A small encoder-decoder audio transcriber, trained from scratch.
Data: trained on short read English sentences (LibriTTS-R), 26041 training examples, 7.4 epochs.
Rows from block 2 of the text decoder of a small encoder-decoder audio transcriber, named by matrix and row number. Rows with one number belong to one neuron. Each number is 500 + 40 x the weight over its row's rms, rounded and kept within 0 to 999. All counts start at 0. Numbers have three digits each.
After each neuron's rows are labels from the 100 texts, of 14976, where the neuron reaches its highest value: "fires on" is the input token at the peak. Only what is clearly more common there than usual is listed. The data: short read English sentences (LibriTTS-R).
# fc1: MLP up (decoder.blocks.2.mlp.fc1.weight, 1024x256), inputs 0-127
# fc2: MLP down (decoder.blocks.2.mlp.fc2.weight, 256x1024, transposed), outputs 0-127

fc1.683:540493491482533509482483501512504479598466409579490532465524500534517512508498499510485503457495545535464472516527488525483500443541517494482428456508520556456523536455496529531516470501440423563575521471528491486482460473468517447552500527522545426484516467499509513560602470552508465533507453492449552492495613522497433562530537478548495461525541552588519530464446506494483567491464
fc2.683:443449418548460472482438439433524508458444505471486567488506494499537432485473486499475549490448473478501539439441493513483564554554521510432555442484487468561455467478495469471514489500525509514496520523571541530477482460543521538436550536557524498497519528487536448454462506534518522464519572479466490491532531545565465494519452460483501550501529409518500582470499500550503517506512
fires on: "s"; "l"; "m"

fc1.205:524496526528525440512547500493492470424464478532472512492480473448472518532501513491556528524486539485445450504495463497473482498517476492500552537501465542494500483488472510505469454532506444436464481444548549561434515453482559434494476529446539516536456530477499554488536514442460457521522485479512454550478477497541508506512495500477487530586431537463548549505482547503487408446486
fc2.205:552433511512515518508505475488514430504514491475489408412502523487492550472482512488478522545535548480465546521427462546442517518528517492513502477501504441500469456435527509455568479505492506519444555521409513460534468512499475505456578493555563509473502469424541493540540564516462547465504531567479550518507495508509465479524488450516464540490474424440424528523524507449491497528456
fires on: "c"

fc1.222:500621519499375490519497494509541511519466538497416513466509542496583453483456469580463546479503484498534559433529470485501491483473459452506466487458496547526521534454564517513473579496483451458507510454464551496428486496495526538485585490556516471557516491561557460488519534459485491491510501506533559543528462495565481491548610515494485494480476527469513522516514517559616493553503
fc2.222:575535555482467489508570455417557423498493462473559472446478526491493448442442493540440475514520506502417451530534472432471530525511518550428544501538551530475549540485577517523518503523514497474505544516496478432499499445504463547535352539534463483431520528544527522567504518460442504555557518488513477525508479525506426462494541429454535448509415528541533504485453448553459506517482
fires on: "s"

fc1.448:527475580521587477513568552425529457476479520492479477460485460494499489478603562533551488474546476519462502429480486480521523508437452516487504507577479564510529533524532564485488455493478516416518506518502473476482518453484528494528516444447533534501444453530546488461521537438483613560482494512569532542505482590547454483452490489543454485456463540496504548532416475545471566484446
fc2.448:535447519505515463475508516509536481482510515509537457503567507575502508407468488493549501473576512476530478480529521501430498535489469560471469460530455522518496466482485408592477514447536480520449537560524487512458469499448520488534492536566586496451503527472504456460546471496537497486485527475536514575548506489493494541505487484561550515532527531556498473487511522432397485569487
fires on: "e"; "t"; "u"

fc1.137:518421558520459505534478554431508529429494444418482509502497465493559476550495458517547512468566545469498492492520426463471468520453506488513432483580513483525484538472464554429578528413501556484481560452527492527568603556531451438497490505498551521506419504505499524500484521439508403492478414513547489600496563480459517435496455437537492516450505544528515506528491547488475476490538
fc2.137:495491532597593491446484507563569463479551510563509495489492523535472542458507491526492419447511492504488504580447470503471529499565487451460444569472490486502499571450483542465453510535525538463513487518507541511482475452548589474518443445509548509515599416525492457530474484471481521530421504485438475490531503532492451580493565447483495469471536598484466440568492516493517534468501
fires on: "l"; "t"

fc1.678:462469449422491521552489573507510449484533508492433542585485552508470513529476476476576497489482422472494502438484497464483511477526469513480515509495516433556553557561526541475438486456520607518482556433565468495550444537487461576535532502500560453480476526511536449481490510483504453506534434571523483475574522448518496445534504448507535485494464532485499502569551496405498489412490
fc2.678:520422412562489486541455469514475523525431466519480533558513451562513493535593510444512608546474511533498435446470496542467559617441479456514494486449562513529557407471528542562481507480478483460508502543456480501487468542529476464433562511505461425551459494480501515510480525482537577505509486492452467494488557507514500491505524504485547529504514499506518503493492567487480509536545
fires on: "c"

fc1.281:506508511486465449510523481408481533480515502489514443524497478474525544547454484480495512422583479398463462498509476470527508451576550544434502523551505538520459528441450546499528558559542469465469553489471474497561459518499516503548453497401527560471533461519511508505452481457544502481486463498509447422546460523503461542427463501460431452501504502550466575517419566505386494526493
fc2.281:486537541516528483486474540550490523507462587460541496510570509547443429494481535495513434483508441448513476477485576506455467502476509492480507469474487493536541456486505528450490514504486516401546493473513475444513583469527552481534493540525501423503421499507505502529511506506472440537526457486512542536445485537471610482515497487448523468488490532441511527433507435534468544404497
fires on: "e"

fc1.675:539516514514483552538551549498516529505492529521547547465564567443516460479531471499491496493490465557513531511487508524459530459579487451554531565473476510487507477462511502505501484465546485431480503471470454543432502424517471473573503488505510501462558462517453535396547460434468483478492499518577449515511490529505529530537458487504466480488520571545487510480447415405505508439436
fc2.675:437531537486530556506565524518538438473448449463575522462502506504408565523432524544473490483573488428498486521459503453495582509406469550436515456519485469538472454591525464453475453487507557522448440488529498551558441546518467533472488514478497527507489492482526449514520498531506494509489490508465523426434528481480561508542483466461488471536417574535478496493574469537481566519539
fires on: "s"

fc1.134:461493501564556559495524457487481520480480475522510519546504468612487461537487477507521504441583495523474469536546412477561459472485487476444553516500511510473511532490472550450508526458490473522477494489428422490478410474484478505571618469474545478498453509494539479529496421477454463485487558496514543511482521530497496506539435558484473500506460435543506513568507530452466552528508
fc2.134:473488441481517470476465581485514542486492441504432521458444450455476543515504508447473510476557475472493478493425445502468553473549438546576524544486509571504564433486494434401399456534559531544500464543564455466548495395477554476477504458442517519497552463526494523464563488454461512613460495521583494452489515520534499440480579531513516506521573483526478515510482490532538456449450
fires on: "e"; "s"; "r"

fc1.539:506498560440527564402481458491410502552574543501455491502551578425451502524531540455479503516526455499583548505432456388527484457492494449457445555499536453500509461517542537528554524538555497504542562484449574469482462541495540511544501535426523444529513508450503570478537455536410416502512479484532482490492498477483542489514550509400483462441459489482450473460423508504486526504508
fc2.539:507560399511533562504481488496615559496469594486561508501528493507518525469551498478557509450481559466569503491509552512475488450446505573443445553502438495511503494511476454481471512463491435531494494442518437507483471502509470489543548532538527555476398410512503435561508458481477496482518471504485517488519510449491552459535453473477522580609513515486565463513486495504484512465546
fires on: "c"; "f"; "g"; "d"

fc1.71:492543514446466526495456561440579438569488404510481475510500526507507511536520466466450439499520520543454531494585567583545491503585497435483498527526459548500578472538457478519515476453455519545547348435494547493481499544430425524472499505562521509564474465593507513484500555521518490414556511517478524463533507530521441524531488517394492498509422533478515453541514494398535463505503
fc2.71:532494456494510477487527484562385493525441551530551475476503577447438500535447518506493504522478520525462454568476374471483470522409534492495460527494526481480505539516483521473488506426470516522462452484493539467565474513469494479557514503454500533461502557540534460518554466442483474517566534584524572551495445487522468514463487477499498489507491511530470499420464529434495481470548
fires on: "s"; "d"

fc1.491:549491503524486432556486543526565549517413523463523552498522482505447502531511483502580599462516523560473457492455417530518489506544488539515471535466485558477444527538498555503489562499517409452516507519474514485474459448484544518492464538475611543540575464525469544534465430507497509464486521452532437448489515521462523576465514515565465555510500559500529462538501483489493481458509
fc2.491:474494529502503546498509546534459515487469442545480526461538539575568481497451560529466483456492503482448546512495556484524573533484503494458484473494455489468507547531508495469449563523586587504513489460440530468473454496523479431491509456538505545496450524471525416421516524558449477493562560447511551485528553478501464552510454534513518475467527490508491554468512470501427549491516
fires on: "s"

fc1.348:594443521545483510513576589549514449479487510471575485540452509502520509541584440485471467519524493461497457485530446451514519485493444504610523541499468525559503489500455532512447518523477431451512443472517452458473509494525556589534534511473455499489465535481500498501451524485496478515533477519582524458483551510515457524491481511542400495422556542553478475567429506563586551494517
fc2.348:487523535422534566491481477440613463499514517515527498531542561534419431489504483522490564436536547500513482508517491466480534435550494555445432482577546493485455502528571429523459514504494540566478577515515502532563487499461479433526530493501528477520488486497502481484435534484484428566511565469425538564505506499496515536541531507502501451530459412567515542499565517451451433483494
fires on: "e"; "s"

fc1.688:510479464470453529517528487514549474533503527518475463503429444543576587474510475467480520537446486545533516588519460454531519590486513458585552454506519465477499497447509512408540489481560448563514473521481522535546442547450530552521471527497541486465464524555518422481485462493486511547520585537497509599572542433521482515486580578555472436521506527526561475543492533470528532513564
fc2.688:489516442519496500481585462460502538483510539564479504502517513409508447488535491487544512444501489488392494518483535510500460467440572581499530494507498487495496599510547455555480494535501527496451534493517441500496460577506469527499510471554449542445517518458531456537500474442479549536508400518533490498493547485536478545482488456458491553560509496492523418500536454505499447539583
fires on: "c"; "s"; "z"; "f"

fc1.258:472458468464501508549468510497462489496431474497477481500587442554541552583476474529535481479520591540525464446541414533465508475500439534460498528581515477484470499489488509503525499500504507475592501443508471528557546445508559473539515444506550476474545503585600496522507484480483492469511468484499519505503557508592488547581489472580498500501531461557517505505541572486425543527525
fc2.258:560442459471469484494454490529452550497504476497514536462466539575541498550568535488516533476481437556514480530521507541527490505549387433401557486495458524420461497546522461511495470487541499474516456462492560479479460522463476547413497503427451447539459562515429538456492518559458561451496526407421492551516548500496520501511519556546486478494484478444551448391510548538563511539492
fires on: "c"; "p"

fc1.354:490461375451414494483514503459446459468464447517523501503543511522518548521512507471466492550510451505486499478520514482536574526435533507449432430534454533461514496500436506469451455568471421496478553462528495472485456443479503440507521478488539543549486454575433547523537436537515481444487458528583444550580508442513477484467448557478603550426510551514481493470481507524495528474564
fc2.354:487495501514473524510516552487522495503551512622500525496479540496491501529435420498492481526526472410549519509381391496472509463484541475413549526562472404524505508546490511521505505531534455497505523453454500488587498530472501418543491492536497472511545431543507514502516455490516542479436518478551523504544511516470543537551534455484480485483511543475484499467521568471578550536486
fires on: "c"

fc1.394:555466541555538542503448589463574522538506561527523497543465531493563520514517490450504517456454454482538458448567518520427454544523488505503482473575537575497461455441518490530456476542521553454479506496457461499444422554526496473491478496497511437521516589506528501574439489462501488488494525494517487491502408547508532560559548519514536443511534501505487455475462413484437429539555
fc2.394:504522504523493485475520476500451512457461440455492559468504556509523478498437538556537424452457508479468513511453481559491463510507532480521520487480448455512532489476510447475488551468517454442500496496432503439536522440510499462509520435546516539477467491473473499515514478438524468543462569531518609498566428514461497482454449506461544538474480546491491624540542534532510518520492
fires on: "e"; "m"; "y"

fc1.529:475541536495488454520454533471497464546436446387546454548473545526478556580463591559411473432475489484513592492547581476480486505499449483457471528490486525445539499507496534415524521491489525509417566532498488506453430528475487438488534567537444447511433474535449517559497559476396418536479500551461503501524492485508515470528463517523518465509533502517547415436518456510484425475501
fc2.529:460507463492529536528518472501432560536531532446492519515546518484538460435506480520505515480497474453483462536481508572494446553571519513458542531487519505566465514463496472546494501509511459553568546437522522488528570528514472518495548388528528524509508504472455470421515534526590553469454500511521552499512474524602494496442531479517498461549454471512427525540477575525489544526506
fires on: "e"; "a"; "t"

fc1.669:589544469506484539502461527500492487494539502466483469484491509538523454438483396573482457576487531561491502472436527489566460564541465440463511511501490506531487527476480451473470534464530485466540458469470548433498548504490566477472560560541456497495593532527516525486602492461546533469471478519536535439521498468470578431484467524481480498518439485455437544470561521550479484551496
fc2.669:431538502500462448537493430589571419605474495463518478470546457481577480469473527488484526436526511458523463544540483489513524605550535480429520477439459485517544477528614525516457449503544454551514569530501522525512449483542448454467512527453496538520455481471546548514544472514489450479578494494573492522531531453497480523573506497465494452480541446437544454469511483480543521524523
fires on: "l"

fc1.185:492523460453480522542446455573538531491528471498448523514468447529456486513485461573444465466481523549494559481539510561512450549491486478499490489608531554505500463571536474517529541554475507497481536520486514508471493419471509430493480379579503459435485496487510515440599490481495549453500538462469439511486510453525477455469570521484479539528415395544596491536535510499538490415565
fc2.185:503525503551499477476519553516474614550404526495525502526583512500562504486527545498492552514470480450606457500493543524498541476464518552472534505460495481547529505526429476439572465512611489514482459482489444554488425562463511551413441502482492559528452427504531547513423517579524416554496498526492537517604461484478451565569490525480508525463483600438555508411417504524455509489463
fires on: "e"; "o"; "y"

fc1.38:482453477529443536528533594470519495529509496486503501496439550530545563537497524480481524542544526472508479452534565498474485477490571505480547518478449466502504453496468558431557439553458531505477487491465498494519495513462595505454523458443560494448463393484453518481497477554463527547504526515448443519533518537524511487458540587499528482523494560518420473507431546487465533539508
fc2.38:489515571558554531444521514480536494464452516496495550500506508504508519476546499536467466378429462451449493515515534556478403547501525514514496454488419463555501512520507515471508487515516481443529502491547532509539448479530532457514512445496439531541585518526473547500526524559522528504541475470556466512557452517542543473546520520503497480458544488488479495487551504463440484457481
fires on: "c"; "v"

fc1.437:556506465518498497553479470459448532550501473454512551518514530458536460580477578430511544497438455546482497458429463477536480433536455452535485473541508527393522548505524451536460558544485473456504491485475503497489535419470518502521470500504503594491527525541524499495501472520515513460455461492507511546565495573514592627522549587541540469494493493531538494420484484513412515413542
fc2.437:468477464538473471524501436485537470460486528475588466493552537557449584574512487467526481473439491518457453522467530469501585467440493526526419535469445421576499472442492524482592541516516480452550521503490503551494499484468466497505476436546510547550487542484544513587506490504532496499580428517500499529453556496504502481455490401558450520548512515489511449433523523518474472495541
fires on: "u"