Weights of a small encoder-decoder audio transcriber: encoder norm layernorm, decoder layers 12.
Rows from block 7 of the text decoder of a small encoder-decoder audio transcriber, named by matrix and row number. Rows with one number belong to one neuron. Each number is 50 + 10 x the weight over its row's rms, rounded and kept within 0 to 99. All counts start at 0.
After each neuron's rows are labels from the 100 texts, of 14976, where the neuron reaches its highest value: "tokens" is the input token at the peak. Only what is clearly more common there than usual is listed. The data: short read English sentences (LibriTTS-R).
# fc1: MLP up (decoder.blocks.7.mlp.fc1.weight, 1024x256), inputs 156-207
# fc2: MLP down (decoder.blocks.7.mlp.fc2.weight, 256x1024, transposed), outputs 156-207

fc1.219:62 57 51 40 43 65 85 47 54 30 63 54 65 46 54 48 41 33 45 49 59 40 61 50 40 57 44 35 58 53 54 68 56 51 52 39 55 60 57 44 62 65 76 70 44 36 36 55 34 45 60 46
fc2.219:51 39 52 55 68 66 41 45 59 59 59 57 47 67 53 59 54 59 51 62 51 57 53 49 72 64 36 42 66 35 46 43 37 29 47 41 56 56 44 55 56 63 51 23 56 59 46 42 43 52 37 45
tokens: "u"; "o"; "v"

fc1.45:35 48 41 48 50 62 69 39 73 44 54 69 54 55 58 44 51 47 54 35 59 33 47 51 43 58 59 53 56 47 54 37 69 54 44 37 50 51 57 44 48 53 41 33 36 59 38 57 62 50 57 61
fc2.45:67 59 49 46 54 39 60 58 62 48 55 45 74 45 64 55 66 31 52 35 43 63 51 50 62 40 47 47 31 51 50 40 53 39 63 58 50 30 63 52 43 49 62 73 52 27 54 42 43 52 40 62
tokens: "s"

fc1.229:51 55 48 48 43 65 52 30 42 39 69 48 49 40 40 40 60 45 35 39 53 46 53 62 51 51 33 47 39 47 35 48 45 70 37 33 60 50 55 31 65 49 31 73 40 55 49 53 40 42 22 45
fc2.229:45 40 54 58 49 43 65 63 53 62 42 51 57 42 51 67 59 51 42 52 45 47 59 44 39 47 39 62 48 55 45 60 28 48 50 47 47 48 52 54 45 43 57 42 59 26 70 42 52 65 70 43
tokens: "s"; "f"; "p"; "k"

fc1.683:55 44 49 63 40 63 44 58 64 48 39 52 59 62 59 60 44 54 28 70 65 48 41 24 62 56 55 39 54 52 27 43 49 52 52 73 67 49 42 51 57 58 54 65 44 48 43 69 40 52 74 43
fc2.683:36 48 47 51 62 67 47 47 51 51 63 63 42 44 46 65 54 46 58 46 33 45 36 58 53 60 54 53 46 59 54 47 39 47 47 37 49 51 55 39 55 47 60 35 52 45 59 39 71 44 38 57
tokens: "s"; "o"

fc1.346:42 46 43 55 68 61 52 35 65 47 44 61 53 53 23 57 54 39 54 40 38 46 52 40 43 20 68 49 58 31 47 52 60 58 53 51 61 43 44 61 53 42 56 54 66 63 45 53 66 36 38 40
fc2.346:66 57 39 59 52 50 45 44 37 44 41 60 59 49 56 43 47 68 58 50 44 43 47 75 53 40 24 43 44 52 50 62 57 46 53 34 49 48 49 45 56 44 53 51 45 44 61 44 50 60 64 40
tokens: "u"; "i"

fc1.311:39 54 45 61 72 65 51 61 42 30 52 58 51 58 56 58 44 31 60 54 66 40 45 39 38 33 40 66 56 31 50 35 52 55 36 45 51 31 31 49 48 27 47 50 54 49 56 50 77 35 41 56
fc2.311:55 49 56 43 24 57 46 53 37 63 57 39 61 52 57 38 61 46 46 68 45 66 43 70 43 47 50 44 52 67 63 59 32 52 51 47 52 50 56 47 29 50 52 53 64 49 44 35 52 56 56 41
tokens: "i"; "a"

fc1.223:56 41 55 59 45 47 59 56 55 56 55 58 71 34 34 59 48 49 67 52 29 52 64 41 64 54 47 51 40 53 47 66 35 51 41 50 33 33 46 53 44 64 50 47 37 64 78 40 60 52 47 42
fc2.223:33 50 48 52 40 58 38 50 59 60 57 50 34 45 74 52 56 72 56 34 59 28 61 54 49 48 57 58 68 39 53 57 53 54 44 41 53 38 51 63 57 48 63 41 53 35 71 51 47 46 71 38
tokens: "t"

fc1.472:58 50 42 41 44 57 67 41 49 47 36 43 50 64 53 50 50 40 61 51 45 46 49 59 39 27 50 46 53 44 45 44 32 63 56 54 51 51 43 31 54 77 54 42 47 50 59 45 47 39 47 64
fc2.472:64 57 62 45 55 42 41 55 43 41 33 49 38 49 60 38 42 58 49 55 54 60 45 44 72 73 56 55 42 43 34 49 62 54 46 50 50 37 53 37 42 48 28 47 38 42 37 49 41 39 40 67
tokens: "o"; "r"; "a"

fc1.22:42 49 55 48 45 52 47 34 52 37 44 38 48 44 27 59 42 61 62 41 56 27 40 54 33 49 45 44 41 29 47 39 56 56 51 65 47 35 60 48 55 46 61 60 57 45 44 47 35 54 51 47
fc2.22:34 47 52 39 66 61 50 58 49 42 44 44 55 37 53 33 40 60 34 48 53 53 46 54 49 36 48 38 52 45 60 33 45 39 42 55 41 73 43 47 48 41 44 54 48 36 65 44 62 29 40 55
tokens: "i"; "n"; "a"; "c"

fc1.494:40 47 37 57 49 50 40 50 52 53 45 21 40 74 46 54 39 55 53 45 51 49 46 30 70 75 44 29 32 29 58 55 60 39 21 64 52 51 66 52 53 37 60 64 59 67 50 48 49 65 69 36
fc2.494:47 53 42 61 58 47 49 47 53 64 50 59 28 31 45 54 40 44 57 61 36 67 50 44 44 58 50 56 46 55 66 56 34 50 66 36 64 46 52 45 45 43 57 50 42 44 29 54 42 50 49 50
tokens: "s"; "f"; "h"; "d"

fc1.256:32 62 46 50 48 40 50 46 37 63 43 53 41 35 55 60 65 45 68 63 47 57 60 26 29 44 39 44 40 46 52 43 47 57 44 55 55 47 58 55 60 56 56 68 45 40 48 63 59 66 61 40
fc2.256:72 48 57 36 58 33 57 44 41 60 56 55 49 51 38 48 37 52 66 58 53 43 60 41 65 48 70 49 50 51 57 42 41 66 66 55 48 39 47 61 67 55 32 57 59 61 56 54 56 58 61 56
tokens: "t"; "l"; "d"

fc1.467:46 47 35 47 50 41 61 46 59 31 56 31 43 61 63 61 61 38 41 45 63 39 54 34 57 49 46 50 54 48 56 53 44 37 54 48 47 55 57 58 51 61 46 41 42 54 56 56 47 43 54 61
fc2.467:48 44 56 44 44 29 45 36 52 54 51 74 51 75 26 50 56 43 35 49 55 68 55 37 49 58 37 52 41 59 52 44 55 50 47 50 58 28 40 48 36 58 33 47 39 45 58 34 41 43 45 49
tokens: "t"; "p"; "h"; "b"

fc1.651:35 52 33 38 38 42 41 58 46 38 54 59 37 52 23 55 53 63 56 39 60 43 29 50 35 45 35 58 50 69 29 42 61 61 52 51 40 53 58 52 57 43 43 64 47 45 37 62 57 55 26 31
fc2.651:61 55 55 53 57 60 37 56 49 30 55 54 42 61 57 51 45 60 49 43 45 52 30 78 43 32 57 66 36 43 58 43 66 48 53 47 42 36 39 31 52 48 30 45 44 45 46 43 54 42 41 35
tokens: "i"; "n"; "a"; "h"

fc1.629:45 56 51 55 40 52 62 40 57 31 59 56 44 55 42 44 35 52 52 38 38 52 43 46 58 64 50 26 39 61 46 60 50 59 54 69 45 43 57 58 48 43 45 52 51 39 47 44 55 51 52 36
fc2.629:57 54 44 52 52 51 46 38 41 60 35 56 53 51 54 57 56 47 49 55 56 36 53 46 50 59 45 44 49 40 54 63 39 47 44 60 51 45 47 39 65 65 55 49 37 52 48 48 41 42 47 43
tokens: "u"; "w"; "b"

fc1.561:65 45 62 43 53 57 71 66 60 42 54 58 54 45 53 34 77 60 51 57 64 46 61 47 52 60 51 45 44 46 70 33 63 44 55 57 52 41 59 61 41 37 66 46 62 48 45 55 46 49 59 55
fc2.561:57 50 31 57 54 41 65 44 45 57 44 58 55 58 57 37 21 57 52 54 52 45 52 56 42 53 36 39 41 32 49 58 44 46 33 40 49 42 68 50 44 60 42 53 38 35 58 45 46 37 42 57
tokens: "t"; "e"; "d"

fc1.611:54 60 53 46 57 30 61 27 23 52 48 62 47 32 57 54 61 49 42 48 68 52 45 48 49 49 53 54 41 46 59 50 63 70 27 44 48 58 44 43 45 52 43 57 54 52 62 56 41 40 57 57
fc2.611:68 46 55 49 41 58 61 54 49 53 42 35 60 55 48 48 61 53 49 53 35 39 52 28 53 48 49 52 57 48 27 53 56 66 58 42 32 50 54 43 48 48 58 53 51 51 53 65 52 46 33 44
tokens: "t"

fc1.354:57 22 40 52 39 55 47 53 48 41 39 50 57 41 61 46 48 41 44 58 57 63 75 60 52 39 38 44 36 60 54 65 44 62 59 35 53 33 63 33 52 63 59 61 50 37 53 43 50 48 59 38
fc2.354:52 42 47 42 41 36 53 34 50 46 44 54 30 50 37 44 51 47 56 57 50 40 56 41 52 59 46 48 49 47 52 37 46 53 45 34 40 46 51 56 40 57 48 45 40 50 58 39 49 59 49 55
tokens: "i"; "l"; "u"

fc1.138:47 62 46 71 55 44 56 51 37 41 52 47 54 55 68 50 40 47 33 55 50 49 38 43 48 49 55 53 45 71 66 57 45 47 34 42 60 38 46 61 31 69 41 53 43 34 36 59 49 51 39 54
fc2.138:61 31 37 48 52 36 43 71 46 32 53 62 37 44 50 48 50 41 51 55 50 41 57 47 62 53 45 61 37 52 38 66 54 44 47 57 45 40 66 35 59 39 46 47 41 51 56 55 59 55 60 43
tokens: "t"; "m"; "l"; "r"

fc1.723:50 36 53 61 56 41 66 31 75 58 51 49 52 62 48 55 54 53 61 51 50 55 40 44 50 47 56 40 45 47 61 60 63 39 58 45 30 54 45 53 50 65 44 63 54 58 40 42 53 39 56 58
fc2.723:27 60 48 54 29 47 57 54 44 61 62 56 52 67 66 34 52 69 53 60 56 59 38 67 45 69 48 52 58 40 41 43 65 56 62 46 53 48 65 50 48 31 50 38 44 56 38 48 33 61 61 45
tokens: "s"; "<end>"; "c"

fc1.55:45 29 37 62 49 68 55 52 62 59 48 51 42 59 47 53 42 42 42 42 57 34 56 57 68 52 28 60 52 48 53 45 61 52 65 39 48 57 49 47 57 31 49 61 53 48 64 46 44 35 47 31
fc2.55:59 48 64 42 45 31 46 53 50 62 53 39 49 50 54 45 37 62 78 45 67 57 53 47 47 45 51 71 62 58 36 58 52 51 43 57 57 49 59 53 42 52 64 41 44 56 43 46 67 69 74 32
tokens: "u"

fc1.52:60 59 37 43 41 45 35 39 57 50 48 51 60 42 42 47 57 76 34 55 63 69 59 52 42 35 43 54 63 37 34 65 43 61 49 48 44 62 38 53 69 41 45 57 58 60 45 48 36 43 44 32
fc2.52:45 45 62 53 45 59 59 56 47 35 45 75 49 54 43 53 48 61 50 66 50 45 48 48 36 44 54 53 51 63 48 50 38 54 54 45 53 39 49 54 69 43 64 53 45 53 60 34 46 46 43 41
tokens: "s"; "l"; "x"

fc1.277:57 49 45 54 57 46 45 69 57 37 61 43 40 35 31 35 76 47 62 64 60 51 65 62 47 56 35 68 57 41 53 38 52 57 44 33 54 56 72 45 55 64 35 67 59 36 37 43 68 42 54 50
fc2.277:51 60 41 58 60 52 49 54 43 44 32 42 56 50 55 52 46 40 56 52 39 50 38 28 39 41 73 74 17 44 42 42 45 56 47 72 79 40 52 48 57 38 55 50 42 54 65 45 46 47 47 46
tokens: "u"; "e"

fc1.361:63 47 38 42 44 18 60 65 44 42 41 52 51 53 46 62 53 53 45 42 73 55 37 63 52 47 35 35 59 50 44 51 43 50 37 41 60 71 51 37 51 43 67 55 64 45 61 42 49 57 49 49
fc2.361:48 45 40 54 68 51 18 56 54 62 34 37 61 40 69 33 54 63 51 66 44 38 44 35 51 27 58 75 43 78 48 30 58 48 42 63 46 52 62 59 55 49 72 37 33 48 66 47 55 38 28 49
tokens: "t"; "n"; "l"; "d"

fc1.62:68 35 63 58 55 59 44 45 50 56 44 46 49 44 71 30 55 55 61 45 58 52 52 66 55 50 59 34 65 45 45 54 57 68 42 57 53 37 53 36 45 55 49 39 48 37 50 54 60 54 38 41
fc2.62:39 51 47 30 62 49 44 31 44 45 52 42 48 49 67 73 50 51 38 33 67 54 35 39 33 44 63 59 43 66 55 47 43 55 52 42 41 31 49 68 63 54 34 70 54 49 47 71 62 37 50 44
tokens: "s"; "e"; "h"

fc1.141:36 54 43 41 36 73 46 50 50 60 41 59 42 29 47 51 64 68 41 41 67 56 42 64 44 39 45 42 58 47 26 53 55 53 42 70 44 65 38 45 51 22 51 53 36 47 31 65 67 39 38 53
fc2.141:40 47 54 51 50 43 46 48 61 70 67 54 64 49 46 32 45 51 64 60 70 50 51 61 41 57 38 45 32 47 44 44 37 36 54 39 45 58 52 64 48 60 51 54 46 41 64 47 30 49 37 53
tokens: "i"; "y"; "m"

fc1.100:41 54 60 69 53 56 47 64 41 59 44 42 49 59 58 43 43 73 56 51 46 52 48 55 64 51 55 56 35 52 42 41 62 45 59 35 52 35 41 41 56 37 59 50 52 53 37 45 58 57 47 51
fc2.100:55 67 52 49 48 37 65 34 52 47 42 41 55 31 51 41 51 42 44 56 67 62 49 50 46 55 51 42 55 58 63 86 40 40 52 53 42 65 71 40 40 67 49 54 47 40 50 50 55 46 44 40
tokens: "u"; "o"; "p"; "r"